config = dict(
    image_size=40,
    horizontal_flip=True,
    norm_position='pre',
    fused_qkv=False,
    qk_norm=True,
    parallel_block=False,
    expert_mlp_ratio=0.5,
    depths=[3, 3, 3],
    widths=[96, 192, 384],
    beta1=0.9,
    beta2=0.99,
    grad_clip=1.0,
    batch_size=128,
)
Rows from block 5, named by matrix and row number. Rows with one number belong to one attention dimension. Each number is 128 + 32 x the weight over its row's rms, rounded and kept within 0 to 255. All counts start at 0.
# v: window attention value (model.blocks.5.attn.v.weight, 192x192), inputs 0-63
# proj: window attention output (model.blocks.5.attn.proj.weight, 192x192, transposed), outputs 0-63
v.100 [161 105 147 165 134  99 115 205 139  90  71 128  76 103 128 148 109 140 101 170 106 121 149  93 102 115 168 135 107 130 132 135 137 135 144 135  89 139  70 131 163 158 110 132 107 146 126 114 145 174 110 149 138 152 183 105 113 153 145 121 205 143 186 153]
v.101 [123  60 116 146 105 179  97 133  67 126 182 168 135 183  80 139 152 102 130 145 128 162  98 172 144  87 138 166 102 145 152 181 140 159 109 145 141 126  96 126 136 161 122 201 123 176 163  93 152  66 159 156  62 163 107 126 178 106 168 128 149 117 113 134]
v.102 [131 103 138 192 153  72 138 176 128 119  91 144  94 110 154  78  91 154 141 195  87 121 188 121  95 108 111  81 120 168 110  91 128 165 171 117  75 146  54 139 156 134 140 106 139 147 134 144 130 185  98 107 177 133 218 110  77 149 132 148 145 134 158 128]
v.103 [110  79 109 157 143  95 150 122 122 165 139 135 139 181 173  46 115 136 193 146 139 142 160 158 114 109 105  98 151 183 117 118 113 161 155 108 121 131  99 135 121 113 150 105 174 123 121 115 137 132 117  54 131 123 197 136  97 129 116 145  80 121 100 126]
v.104 [101  76  93 153 157 144 139 127  81 133 201 148 176 182 143 119 117 113 155 143 137 154  68 210 178 122  93 157 107 152 143 181 139 172 128 100 160 111  96 121 120 122 132 186 126 170 142 126 124  73 148 127  72 158  94 147 169  85 137 128  75 113  86 117]
v.105 [132 185 138 118 139  95 151 128 182 115  79  88  98  68 174 137 109 152  90 116 112  91 140  78 122 173 141  91 148 106  98  75 131 107 156 129 106 137 165 134 132 101 123  71 115  96  83 159  90 196  82 121 215  97 132 127  90 162 106 138 135 140 149 128]
v.106 [118  85 123 173 104  71 142 193 130 125  99  97  58 139 162 137 115 140 118 152 120 134 147 111 122 124 171 108 147 133 127 121 136 161 194 120  93 132 115 136 146 141 100 139 119 131  77 103 111 199  65 125 174 124 187 115 131 180 152 133 189 143 169 169]
v.107 [151  80 152 163 140 108 114 179 125 123  96 156 106 136 108  82 102 130 171 191 113 138 196 118  67  77 127 113 105 170 133 119 119 132 125 124  83 148  39 131 163 176 139 113 135 132 179 112 183 149 143 117 105 133 234  96  96 138 141 123 169 130 164 149]
v.108 [179 157 155  82 144 175 110 113 147  95 120 154 154  98  94 154 118 121 135 104 136 109 113 109 100 117 137 171 101 111 136 146 121  76  64 144 138 133 127 122 124 152 131 105 115 109 172 133 175  76 192 151  79 128 116 133 118  85 123 112 136 117 130 111]
v.109 [113 129 122 105 115 125 114 189 217 173 189  86 131 167 135 167 152  89 128  98 154 148 153 147 114 129 134 136 153 146 171 145 111 106  85 112 155 126 121 132 106 131 110 145 115 156 152 102 148 103 161 126  69 152 107  91 164 131 137  96 125 127 140 150]
v.110 [155  95 129  68 113 135 153 154 168 155 134 124 147 170 134 124 127 110 200  91 212 141 117 141 107 110 151 158 104 138 148 166 122  86  99 113 145 113 165 119 127 182  90 100 118  63 119 108 196  93 140  92  18 134 173  99 150  88 120  94 158 123  98 167]
v.111 [123  98 142 167 181 145 115 118  43 118  63 156 122 133 148  97 115 164 125 118  84 115 151 118 100 135 128 121 163 165  95 101 117 110 142 153  95 143 146 126 127 101 142  89 193 103 128 143 166 144 122 133 169 145 157 165 101 149 125 180 111 129  76 100]
v.112 [154 157 121 115  98 122 144 142 255 159 149  82 120 121 134 168 109 105 118 139 142 127 131  88 110 151 166  96 128 139 133 150 132 138 115 116 130 129 159 142  96 143 123 106  97 145 127 135 161 117 138 100  99 145 140  78 114 143 132  89 153 140 191 143]
v.113 [115 150 134 130  98 140 106  90  89 150  92 125  99 131  84 134 151 141 107  91 104 122 156  85  59 123 134 105 203 107 122 104 111 116 112 170 125 142 158 137 112  82 168 125 182 115 128 117 160 131 129 140 171 121 122 166 122 171 142 139 124 146 140 116]
v.114 [ 83 145 122 146 114 133 107  93  67 129 153 142 119 127 106 130 167 124  91 140  82 128 141 154 150 131  97 134 143 103 127  96 129 156 138 150 129 126  82 126 143  76 145 166 154 165 125 122  50 133 119 170 196 112  55 170 146 150 133 149  99 134 126  97]
v.115 [ 99  67 101 179 153 116 142 111  91 159 170 152 155 184 136  36 112 126 178 179 122 150 154 169 135 110  81  94 123 181 118 128 125 194 142 101 117 131  73 133 124 130 166 154 145 160 166 135 135 127 131  78 117 142 178 115 103 127 126 145  68 120 116 120]
v.116 [161  98 129 112 154 123 162 185 171 119 146 111 141 138 190 148  74 118 155 131 165 119 108 133 121 127 167 135  84 168 128 170 130 114 134 101 138 124 174 121 119 166  84 106  92 117 115 130 197 118 112 104  32 147 173  96 139  87 110 128 147 123 116 156]
v.117 [ 82 125 117 161 128 116 113 129  67 111 156 150 119 126 130 155 162 126  90 155 105 137 115 163 165 127  98 141 118 111 133 122 143 172 164 132 131 121  89 126 154  71 115 176 126 190 106 124  43 135 106 176 167 138  59 154 168 140 134 151 110 127 118  95]
v.118 [157 126 115 141 155 132 166 149 159 101 109 107 106  89 204 130  65 145  98 138 114  87 104 104 128 163 188 116  91 139  99 122 137 130 151 126 122 137 182 122 130 134 111  79  98 119 103 169 174 158  95 110 130 139 162 108 100 116 111 170 154 127 135 138]
v.119 [145 206 140 120 190 138 139  85 169 112  93 115 168  52 141 105  92 149 110 134  87  92 152  90 110 178  97  83 126 117  89  88 130 106  97 123 112 138 144 134 122  95 170  75 111 123 154 197 126 146 147 119 181 108 113 125  58 126  82 139  69 129 145  95]
v.120 [100  91 124 216 163  99 116 145  93 132 130 143 113 136 124  78 106 136 125 207  78 138 180 137 111 110  96  85 121 163 114 109 136 198 160 114  73 142  48 137 149 125 164 162 127 188 157 148 112 176 118 124 171 149 177  99  99 164 143 152 110 131 170 123]
v.121 [151 134 127 104  73 115 119 131 132 154  70 115  94 127 113 160 163 133 130  74 155 121 160  81  47 114 184 127 169 111 114 121 111 102 108 172 120 137 180 127 129 114 132 107 170 102 101 102 201 141 100 121 104 121 161 133 115 162 136 121 186 149 148 144]
v.122 [137 105 130 147 166 157 114 103 103 139 144 171 169 141  84  64 122 119 165 168 109 132 172 137  97 100  88 108 104 167 121 131 121 141  79 127 109 141  63 129 134 152 182 145 139 163 215 146 181  94 187 107  88 146 168 106  94 104 135 135  91 118 138 107]
v.123 [101 121 139 150 136 128  92 156  76 113 160 156 159 167  74 111 135 120 176 174 126 166 143 174 177 100  65 139 127 141 159 143 126 144 124 103 122 118  40 135 125 152 143 190 130 154 166  91  92  88 170 155 111 135 106 118 165 107 131  80 106 131 116 120]
v.124 [137 171 150 113 141 113 135 114 155 161  67 167 145 146  84  76 157 152 157 122 140 111 119 121 140 106 101 134 169 161 129 162 107  90 106 119 116 118 118 134 150 108 156  79 195  82 116 146 173 101 162 150 110 223 156  74  93 127 143  46 128 137  92 103]
v.125 [146 139 143  86  73 111 109 165 173 121  69 105  71 106 131 197 158 132 102  80 159 125 135  95 111 122 179 156 145  87 142 117 116  80 140 157 121 130 150 125 142 140  87 100 131  79  76  88 120 168  97 160 135 110 130 122 147 156 137 101 217 138 152 163]
v.126 [158 173 154  74 117 171 109 130 141  94 108 133 121  82  83 204 148 120  81  95 126 110 111  98 117 136 155 171 112  85 138 141 130  65  85 155 138 125 157 120 137 143 103 121 104 109 132 130 143 100 155 195 110 120  63 138 158 114 134 110 176 126 138 128]
v.127 [154 143 103 109 132 113 197 155 217 132 162 114 137 107 184 162  84 117 116 153 112 124 118 122 132 150 153 108  86 133 129 130 143 152 130  89 108 103 130 115 137 146 110 139  66 148 116 138 148 126 116  92 108 119 135  89 130 106 106 112 134 116 169 136]
v.128 [115 110 120 133  75  65 167  76  96 117 116 191 122 124  64 128 147 131 119 178  97 119 152  71 165 134 115 114  85 134 106 106 151 169 189  74 109 104 128 133  96  94 120 236 136 149  96 127 128 154  88 117 125 173 136 148 117 142 125 125 135 130 132 126]
v.129 [103 149  74 168  71 158 146 109 227 181 111  50 110 188 148 105 109  92 110 123 134 132 138 138 121 194 144 124 165  58 141 126 122 147 124 142 107 146  91 148  91  99 158 124 134 101 116 132 124 152 114  97 153 160 128  73 123 200  89 130  97 138 177 107]
v.130 [136 153 103 114 142 147 135 155 130 111  97 137 129 116 211 146  89 142 124 115 154 118  95 169 114 141 136 170 167 104 137 138 168 106 134 139 155 139 134 139 128 119 103  73 113  65  97 111 136  75 147 134 121 135  73 184 148  90  95 172 124 141  83  79]
v.131 [147  99 141 189 123 147 108 143 138 173 157  69 123 158 121  60 117 114 147 126 130 136 147 128 117 162 153  99  92 142 130 137 104 121  80 125 101 137 117 115 162 172 150 107 131 133 147 149  89 157 114 118 128 114 216  42 105 174 154 100 156 120 141 194]
v.132 [140  95 122 171 130 147 176 182 120 155  90  93 121 142 177  77  82 147 160 143 109 122 159 157  80 188 178  95  96 148 129 105 143 122 127 108 101 120 151 117 185 198 111  75 120  75  81 163 149 149 112  97  93 119 193  71 119 128 134 139 157 116  88 177]
v.133 [123 181 128 101 171 142 119 158 176 101 134  63 134 112 181 128  75 136 196 108  89 127 118 166  93 126 143 167 187 138 151  93 105 126 138 146 160 132 151 121 140 146 130   0 108  86 148  97 172 140 151 115 101 123 127 111 141  90 103 150 107 122  84  98]
v.134 [150 116 115 213 133 145 147 164 129 142 162  96 129 117 190  81  65 127 158 167 107 120 115 161 145 176 144 127  78 114 122 118 147 143 135  89  73 126 130 118 137 169 117 102  79 127  78 155  33 141  93 126 138  99 147  50 119 176 112 160 135 120 118 162]
v.135 [125 123 151  85  97 110 108 117 103 136 153 161 134 130  18 169 192 110 130 127  86 138 140  89 142 101 132 110 107 168 126 107  99 134 116 132 120 117 162 113 120 146 141 243 128 214 174 128 126 157 135 128 113 112 115 117 124 125 150 107 119 102 151 163]
v.136 [130 201 121 178 157 113  89  90 163 128 178  94 154  81 156 115  88 110 135 120 135  96 120 115 171 162  96 149 104  74 119 130  97 113 122 119  98 141  99 142  59  45 174  99 110 125 114 141  54 154 100 138 164 100 108 118  92 198  78 104  91 149 166  72]
v.137 [ 85  82 123 184 142  78  96  62  56 135 153 168 141 130  94  91 137 136  87 140 184 141 123 100 172  88  68 140 105 139 108 182 147 149 157 109 136 138 101 136 107  89 133 160 160 119 100 136 111 113 101 147 156 168 145 178 114 172 149 114 143 148 124 119]
v.138 [132  92 170 104 155 105 129  88 112  55 131 168 137  89 120 124 110 166 175 132  95 125 103  91 154  48  93 133 121 184 121  96 126 141 184 103 161 101 160 116 117 181  98 100 109 128 114  96 142 138 106 127 112 112 123 154 135  97 166 137 147 116  94 156]
v.139 [164 195 134  91 140 149 119 119 131  88 123 134 163  94 140 143  87 124 169 110  82  90  96 111 123 139 150 175 123 151 141 109 108  85 122 122 145 126 177 127  93 149 121  64  89  57 125 106 166 132 153 129 104 117  98 124 131 102 104 156 107 121  68  92]
v.140 [145 169 121 117 134 140 144 137 162  77 101 118 135 100 170 151  52 144 149 104  91  92  95 144 111 146 145 162 160 118 131 101 146 120 151 138 148 126 172 135 108 131 103  64  81  82  98  93 163 128 134 123 109 106  89 151 149  99 101 185 113 128  80  93]
v.141 [127 120 156 162 128  95 124  93 159 113 120  85 134 119 105  73  80 131 181 111  98 122 162 100 127 136 131  83 121 149 131  69  94 123 156 120 128 131 145 129 120 158 140  93 131 107 112 111 142 197  91  84 116  84 193  97  98 146 133 108 148 139 117 171]
v.142 [ 85 122  96  93 108 139 118  88 121 120 142 176 129 147 108 184 158 114  88 150 149 144  73 127 174  79  86 158 156  96 134 153 148 160 166 124 152 115 120 135  77 100 119 203 118 162 135  94 114 100 147 150 142 170  38 161 157 121 116 168  95 123 162  83]
v.143 [108 120  89 134 121 159 162 142 169 152  87  85 116 158 221 106 110 131 104 112 176 131 116 165 108 162 136 124 178  91 139 157 172 124 128 139 147 146 110 151 143 125 121  60 136  64 102 129 158  79 146 120 133 162 130 143 140 123 104 146 125 151 131 100]
v.144 [156 136 154 128 158 119  97 137  88  90 164 169 146  83 114 140 115 126 179 150  93 110  94 130 144  99 136 157  82 154 123 100 118 117 130 115 109 113 150 102 117 176 111 149  86 163 132 120  71 139 120 151 101  76  94 102 126 120 130 144 123  99  98 149]
v.145 [151  70 145 139 111 167 130 148 142 124 102  94 109 171 148  96  98 136 167 125 110 147 106 142  97 108 166 117 135 163 144 121 131 134 116 131 148 117 156 108 172 234  97  81 112 111 133  98 153 129 139 112  89 117 170  74 138 109 171 161 169 101 107 195]
v.146 [183 192 160  68 142 141 118 166 130  95 131 135 143  84 110 167 134 129 172 122  72 101 120 116 100 131 169 147 113 147 132  81  99  80  93 144 120 117 164 110 125 153 121 120 102 128 150 121 133 145 144 130 104  73  93 100 129  90 125 130 115 107  94 126]
v.147 [125 189 154  91 160 107 106 229 148 123 158  78 107 106 177 118 150 151 125 162  54 124 191  94 115 129 140 150 148 185 112 108 100 110 127 165 116 141 105 134 137 121 147  37 118 112 153 157 117 155 112 117 197 127 151 121 129 168 130  68 128 151 124 106]
v.148 [134 101 170  79 147 106  95  68 108  66 133 175 137 101  80 140 138 153 157 111 126 137  91  82 159  36  99 147 134 173 128 112 110 125 163 127 182 106 156 111 105 162 113 120 129 138 145  80 152 135 123 137 112 114 118 167 137  87 172 121 145 114 106 149]
v.149 [167  71 163 140 122 162 118 156 120 114 114 100 112 154 146 101  98 140 164 110 111 145 108 132  97  98 166 124 123 174 139 126 127 125 110 133 149 115 152 103 173 229  99  74 114 109 141 104 152 117 139 114  99 108 183  93 134 105 181 138 179 105 105 194]
v.150 [124 114 116 135 111 184 124 168 185 182 133  78 109 161 136 155 146 107  96  88 158 156 113 177 104 135 144  78 173  90 148 151 122 144  70 162 125 151 102 132 172 158 144 132 128 171 160 121 127 118 170 134 129 101 108  83 129 150 139 123 135 132 193 150]
v.151 [ 79 108 129 109  88 130 115 108 142 142 193 130 118 111  53 150 150 135 142  60  66 119 108  51 148 119  76 130 131 135 120 101 126 150 139  85 145 140 241 132 131 143 134 137 172 107 147 141 207  95 114 125 153 134 137 155 175 140 150  62 138 127 108 140]
proj.100 [170 181 111  78 103  94 176 113 187 123 144 110 103 121 125 162 156 136 167 113 121 110  40 151 122 153 166 207 156 157 128 145  97 128 106 151 166  86 176 131  84 118 125  63 122 150 102 157 147 115  99 163 124  98  55 114 170 161 107 107  83 130 122 108]
proj.101 [ 92 138 128 124 159 118 120 140 124 140  98 103 120  85 104 125 110 127 103 149 143 107 156 135 132 182 185 120  63 143 122 129 123 112 139 153  59 206 124 136 107 119 141 120 100  78 130 138  80 200  99 109 128 123 135  87 101 174 110 161 162 126 150 114]
proj.102 [194 153 108 111  74 170 154 142 153 133 154 126  93 166 144 147  99 107 138  83  56 141  50 161 111 138 134 177 159 152 151 117  96 137 110 133 156 113 197 184 120 161 119  98 127 180  99 152 159  69  96 152 131 154  98 135 169 142  97 137 120 152  93 137]
proj.103 [122  79 107 148  75 208 128 129 130 140 131 151 108 197 131  90  70  93  74  86  26 159 104 154 136 151 122 104 116 133 158 107 117 143 146 134 140 167 166 193 141 192 132 114 134 146 118 126 158  72 104 105 130 208 143 136 133 123 134 176 166 157  97 171]
proj.104 [ 92  86 152 140 156 176 107 139 138 152  92 118 117 122 130  86 122 134 104 132 156 131 155 161 140 115 163  78  82 147 122 108 131  90 151 136  75 213 141 134 145 183 120 107 141  77 125  90  72 134 122 103 129 147 177 101  96 134 140 168 220 149 108 152]
proj.105 [166 142 135 134 105 137 131 104 148 125 154 137 130 156 152 135 162 122 167 107 125 140 112 111 123  87  64 134 198 116 131 121 121 137 106  92 190  37 126  97 155 124 118 133 143 174 128 141 153  70 160 160 151  99  89 149 163 114 127  84  72 119  99 133]
proj.106 [136 160 102 128  76 167 150  71 227 146 160 109 110 162 164 106 154  94 129 107 101 129  84 162 146 167 116 143 147 119 145 108 111 138 104 141 174 104 168 114  98 123 128  55 118 147 113 172 101  65 128 133 169 102  29 106 170 175 124 132  86 114  95 138]
proj.107 [171 150  91  91  87 116 155 150 129 101 140 129  95 115 109 181  91 124 118  96  69 118  51 155  87 166 187 207 133 137 143 136 114 151 125 169 128 150 190 198  87 120 139 106 118 174  96 135 178 130  70 152  85 166 110 141 150 135 103 152 131 153 142 103]
proj.108 [114 125 140 101 164  42 130 172  63  88 111 137 134  70  82 194 126 180 144 171 158  99 128  86 105  99 175 174 119 145  93 169 135 132 154 130 101 129  92 114 114  97 131 178 136 123 134  81 173 205 108 142  81 138 174 153 106 109 131 104 142 125 201  89]
proj.109 [ 80 111 115 121 167 129 120 124 152 105  40 144 161 107  78  98 109 115 101 100 133 110 152 142 149 184 141 144  73 132 160 128 130  95 144 179 116 198  80 130  90 108 156  48 131  77 147 122 176 129 141  77  95 166 125 129  89  71 135 116 148 109 119  94]
proj.110 [ 57  86 100 100 138  72 158  89 119 119 126 159 145 118  60 127 127 150 120 131 185 103 109 164 103 143 143 124 114 107 136 144 134 166 142 127 114 150  90 119 101  97 152 102 148 122 122  96 151 186 138 104  60 127 125 106 133 110 191 107 159 116 174 129]
proj.111 [150  94 120 139  97 183 140 158  66 125  58 146 130 177 150  87 103 108 105 145  34 163 118 108 179 154  90 124 120 141 135 157 120 152 194 137 149  87 143 160 162 163 122 176 125 144 127 172 152  89  67  77 160 188 150 151 133 121 105 156 118 119  77 145]
proj.112 [130 111 119 112 139  81 138 112 186 134 196 126 133  95  99 181 147 129 153  90 190 111  41 178 108 126 135 168 134 120 137 111 109 117  76 131 104 162  75 109  74 100 156  98 154 148 120  89 145 124 166 152  93 102  91 116 145  96 145  62 129 143 188 110]
proj.113 [104 122 109 171 106 135 123 155 129 112 119 115 130 143 170 126  96  91  87 156  52 143 190  86 165 188 124 109  86  84 134 129 164 161 162 147 135 113  97 112 125  84 117 178  82 117 134 145 153 133 110  79 173 142 144 139 111 132 103 159  87  86 143 135]
proj.114 [140 164 140 166 126 190 102 151 124 136 108 118 120 134 190  97 110  97  97 155  67 137 237  84 154 161 115  76 104 127 121 107 141 109 129 120 126 119 150 125 166 137 117 132 107 105 135 185  90 114 132 115 189 116 143 129 100 155  83 170 113 121  81 132]
proj.115 [163  90 114 143  89 205 114 148 127 143 129 131  90 171 130 109  67  99  95  75  61 172  93 157 105 128 135 125 120 141 159 104 124 132 142 141 112 184 188 203 134 205 115 130 123 146 110 108 134  83  96 130 108 198 161 133 144 121 108 179 186 170  87 158]
proj.116 [112  85 113 102 142  92 150 101 135 127 106 136 122 122  75 120 158 140 185  76 226 123  45 193 104 116 132 172 154 141 151 133 105 135 120 126 126 150  95 132  99 121 146  61 172 144 106  99 117 139 125 149  59 103 105  97 160 108 178  91 157 138 142 145]
proj.117 [149 166 142 149 128 191 119 132 146 163 103 112 119 142 173  73 128 105 130 137 109 136 210 125 160 156 111  66 112 143 129  97 119  97 118 112 125 130 159 123 176 152 112  84 118  81 127 190  58 105 143 114 188  72 119 107 110 167  89 158 120 137  44 146]
proj.118 [165 101 138 130 124 114 134 117 129 128 127 129 110 137 130 146 163 145 187  83 186 141  61 152  99  63  99 147 218 126 131 127 115 145 119  78 143  82 100  96 141 139 130 139 144 177  93 114  87 112 144 188 106  66  85 119 207 127 147  57 118 150 130 153]
proj.119 [194 118 142 121 139 114 123 173  76 111 137 140 130 126 140 172 127 151 177  98 139 152  83 102  95  51  98 153 184 127 119 138 130 128 134 101 151  77 138 133 155 139 106 193 152 163 124  85 182  98 137 157  94 147 180 178 141  63 115 102 127 134 115 116]
proj.120 [209 155 102 129  92 196 134 154 158 143 130 111  92 155 154 133  93  92 139  68  74 152  63 160 102 148 136 159 144 133 157 102 105 122 107 148 128 139 217 181 117 169 115 108 115 158 101 153 127  67  91 146 131 152 112 128 154 136  66 174 135 146  70 128]
proj.121 [105 100  92 156 103 101 160 100 112 113 119 137 139 150 135 140  93  90 120 134 103 128 169 122 158 187 114 136 123  84 161 138 142 174 168 118 148  60  67  68 101  64 126 104  93 128  86 139 170 137 134 102 109  99  86 112 164 146 147  99  84  84 154 161]
proj.122 [170 114 112 115 128 117 124 197  66 103 119 132 100 102 108 184  60 135 126  99  92 144  85 129  75 120 178 179 130 134 138 129 132 137 153 151  81 176 167 186 111 147 126 169 115 154 111  89 174 153  78 146  68 187 195 150 128 101 103 160 180 155 156 112]
proj.123 [100 158 126  86 150 143 117 153 161 142 129 124 116 118 167 114 138 131  88 166  91 117 141 110 163 136 199 147  58 165 103 124 107  92 121 184 126 221 185 182  99 161 123 118 135  78 168 124 127 129  95  83 142 222 170 142  58 136 101 194 151 116 120  82]
proj.124 [108 118 127 125  96 157 122 130  72 155 190 143 165 128 121 126 111  93 147 158  98 109 144 179 151 160 112 122  77 102 141 126 146 123 146 169 101 104  61  45 138 113 149 179 145 104 135 126 125 116 128  75 112 139 155 132  88  93 152 101 124  64 154  83]
proj.125 [ 91 170 112 114 121  80 160  75 170 119 137 128 155 117 116 130 170 125 123 169 141  98 164 112 159 179 115 124 126 113 127 135 127 141 119 129 169  71  96  73 103  51 138  76 115 133 127 190 130 147 150 124 153  71  46 108 137 162 145  83  62  87 151 113]
proj.126 [100 164 144 104 184  47 136 142  96 110 114 121 160  59 106 159 165 171 159 181 196  86 162  91 127 128 148 140 117 124  89 159 147 125 129 122 113  98  70  82 122  62 142 148 127 103 146 138 126 206 137 126 123  71 133 129  95 124 135  94  88  95 176  77]
proj.127 [132 115 139 121 111 139 144 103 150 121 175 110 127 127 114 145 145 156 182  56 221 106  53 195  75  82 130 144 183 136 119 111 132 130  78 111 135 124 143 120 108 158 142  94 147 141 106  95  95 124 168 175  55  48 108 104 174 138 165  79 134 181 158 150]
proj.128 [121 163 152 153  81 167 116 112 115 144 244 129 139 132 143 124 100 119 102 139 104 142 126 138 180 124  79 106 116  95 132  97 138 132 140  94 133 110 145 117 181 122 107 105 101 117  87 137  19 102 134 143 197  62 110 124 153 138 122 104 119 193  72 135]
proj.129 [115 204 122 132 145 137 114 141 192 139  95 123 160  95  91 134 107 142  93 110  67 123 138 170 129 117 109  89 165 134 115 110 105 113  68 149 135 156 176 108  98 151 165  81 147 187 159 122 108  99 156 121 162  69  91 135  92 117 117  99  75 127 182  71]
proj.130 [107 143 152 114 159 101 130  89  94 120  93  78 133 103 102  56 166 172 192 152 162  99 119 131 124 118 133 148 173 159 111 120 162 108 144 157 112 171 115 155 131 130 162 105 126  57 148 137  97 154 128 135 174  99 132 125 108 186 151 131 115 174 107 126]
proj.131 [177 113  93 120 105 105 162 192 163 119 111 187 120 123 128 168 120 106 117 135  82 146 151 134  75 147 144 127  89 125 132 145 104 182  87 124 133  87 143  86 107 122 106 154 135 228 138 128 172  96 118 121  43 162 126 147 151  77 122 135 132  64 174 107]
proj.132 [178 132 110  91 114 109 195 127 149 126 165 159 132 123 138  78 167 120 191 182 115 140 168 121  57 141 138 125 116 138 124 105 144 162  83 118 132  94 115 110 130 131 119 114  87 164 147 158 136  71 128 135  69 108 102 134 153 138 125 171  92 109 135 134]
proj.133 [128 130 109 115 164 134 143 113 157 108  88  76 133 125  95 104 127 160 171 176 145 106 109 119 103 128 147 176 187 165 113 135 143 126 130 160 131 174 117 158  92 152 156 165 122 127 116 143 200 165 152 150  58 223 127 111  97 127 107 168  84 147 140 108]
proj.134 [190 166 134  99 114 109 160 122 170 134 170 151 120 106 115 106 166 136 175 188 162 149 145 127  83 108  79 112 125 140 112 125 126 153  81 129 127 104 180  84 166  96  86 112 120 139 127 148  94  55 122 136 104 132  95 159 172 127 110 165 120 112  92 107]
proj.135 [132  91 108 146  97 163 112 117 132 117 178 166 119 146 160 203 100  86  78  67 145 152 132  98 161 144 126 117  89  80 152 119 107 125 135 103 137 117 132 142 113  99 125 150 121 133 113 126 173 126 128 106  92 170 136 119 139  91 112 131 184 107 134 129]
proj.136 [121 159 141 157 148  99 113 132 154 151 122 114 167 129  78 145 109 162 110 135  95 144  75 158 184  59  50  93 159 156 104 150 114 143 140  99 140 110 177 138 137 152  93 203 161 168  98  87  93 107 146 134 164 167 138 154 114 101 117  73  89 157 111 109]
proj.137 [106 129 151 153 104 130  87 151  50 132 106 134 144 115 108 110  83 133  75 141  97 137 133 119 194 108  88  93 102 113 122 131 123 150 189  95 134  88 155 116 177 135  99 131 128 136 103 118   0 145 114 127 207  34 122 162 143 120 159  84 131 158  80 137]
proj.138 [127 110 114 134 105 166 132 119 106 149 165 112  61 156 166 130 142  87 129 193 169 144 134 109 116 166 150 158 119 108 156 123 159 145 171 126  83 117  95 123 171  98  88 114  99  72  68 156 105 144 127 149 129 170 126  84 188 158  90 200 171 119  86 155]
proj.139 [145 145 153 154 172 132 117 114 134 116 158  83 128 109 103 120 135 158 192 169 132  97  85 143  97 133 130 185 150 158 103 140 141 122 105 154  93 191 118 158 109 120 140 226 124  94 132 140 170 150 138 156 101 225 146 112 100 161  95 169 109 162 115 107]
proj.140 [127 165 138 139 146 126 133  86 145 128 159  61 131 118 104  80 152 161 181 189 155 100 117 137 103 142 130 166 169 155 106 121 165 125 100 171  99 186 110 139 130 116 142 131 109  78 123 146 128 142 141 140 136 168 128  99 122 189 108 164 110 173 115 116]
proj.141 [134 113  81 173  77 160 153 141 151 171 167 123 116 178 112 119 124  83  97 198  56 172 135 157 145 148 102 120 127 129 143 137 152 214 130 115 116  78 135 121 119 140  96 177  92 218  86 149  93  67 135 121 120 173  96  93 174 141 113 143  88 107 135 131]
proj.142 [ 91 159 164 127 160 162  66  95 114 118 113 104 113  92 144 135 111 140  99  74 194 115 122 111 152 107 131 114 149 104 134 102 111  53 154 138 117 180 149 121 142 108 149  39 148  41 124 116  95 173 139 138 191  70 133 126 107 144 118 129 180 152  98 120]
proj.143 [118 149 146 103 159 107 143 125 142 125  38 104 145  96 115  50 143 171 161 119 121  98 138 152 104 126 159 132 157 170 112 128 137  98 100 166 145 165 122 141 114 163 158  39 147 113 185 144 102 130 142 135 165  49 112 146  95 152 159 108  88 151 140 120]
proj.144 [163 120 128 130 128 126 116  92 113 119 200 129  85 130 135 163 161 117 151 166 191 147 121  86 113 126 114 148 118 111 130 130 135 143 143 124  98 131 140 115 156  67  95 185 107  94  86 125 158 132 104 140  87 212 141 121 174 133  93 185 190 119  91 127]
proj.145 [170 121  88 102 125 130 164 164 141 113 105 149  64 117 165 142 147  93 154 170 145 114 190 111  32 196 218 170 106 117 145 121 123 142  85 173  88 137  94  73 111  95 141  63 104 135 145 165 184 132 109 128  45 136 114 100 159 138 107 210 176  51 175 104]
proj.146 [148 122 114 139 152 126 130  99 128 127 191 119 121 142 137 177 164 124 180 141 148 127 107 115  95 141 130 177 140 126 127 138 140 137 117 142  93 156  92 171 116  97 140 241 103 113 124 135 238 142 126 134  67 255 146 108 128 142  94 172 141 125 138 114]
proj.147 [ 94 160  89  84  62 105 147 145  67 154 129 137 145 157  87 158 167 146 114 150  85 134  70 131 147 112  89 169 164 117 133 160 113 167 157 125 131  65 108 176  77 178 151 255 135 148 113 120 165 106 108 109 119 191 112 150 117 131  96 102  59 152 168  85]
proj.148 [106 100 104 145 120 159 105 142  99 140 136 107  54 151 162 167 118  85 103 162 152 138 126 108 127 166 181 176 116 102 167 130 138 136 186 130  80 127  85 122 141 109  99 132 106  78  67 124 142 189 126 149 121 184 157  81 166 148  87 181 193 113 121 147]
proj.149 [169 108  80 107 106 118 167 181 133 115 107 143  64 128 156 151 144  96 159 175 133 107 176 123  39 202 218 183 100 122 140 135 126 153  94 175  91 133  88  82 111  94 133  98 109 141 129 157 188 138  99 126  33 153 125  96 162 143 111 203 173  59 179 116]
proj.150 [116  85 106 111 126 106 149 157 185 133  37 159 103 118 131 145 162 102 109  82 176 135 160 117  91 143 184 111  88 145 139 153 104 120  89 141 136 130 136  89  70 128 132  55 158 133 194 124 199 116 140 111  90 131 127 120 125 115 146 127 167  40 197 131]
proj.151 [104 164 119 178 127 116 141 105 130 146  66 104 172  99 123 159  96 119 143  90 113 126  65 176 128 138 110 117  84 136 123 171 137 139  55 113 136 157 205 171 106 158 163 124 143 143 158 193 115  92 149  58  95 140  92  84 116 100 130 103 111 179 155  99]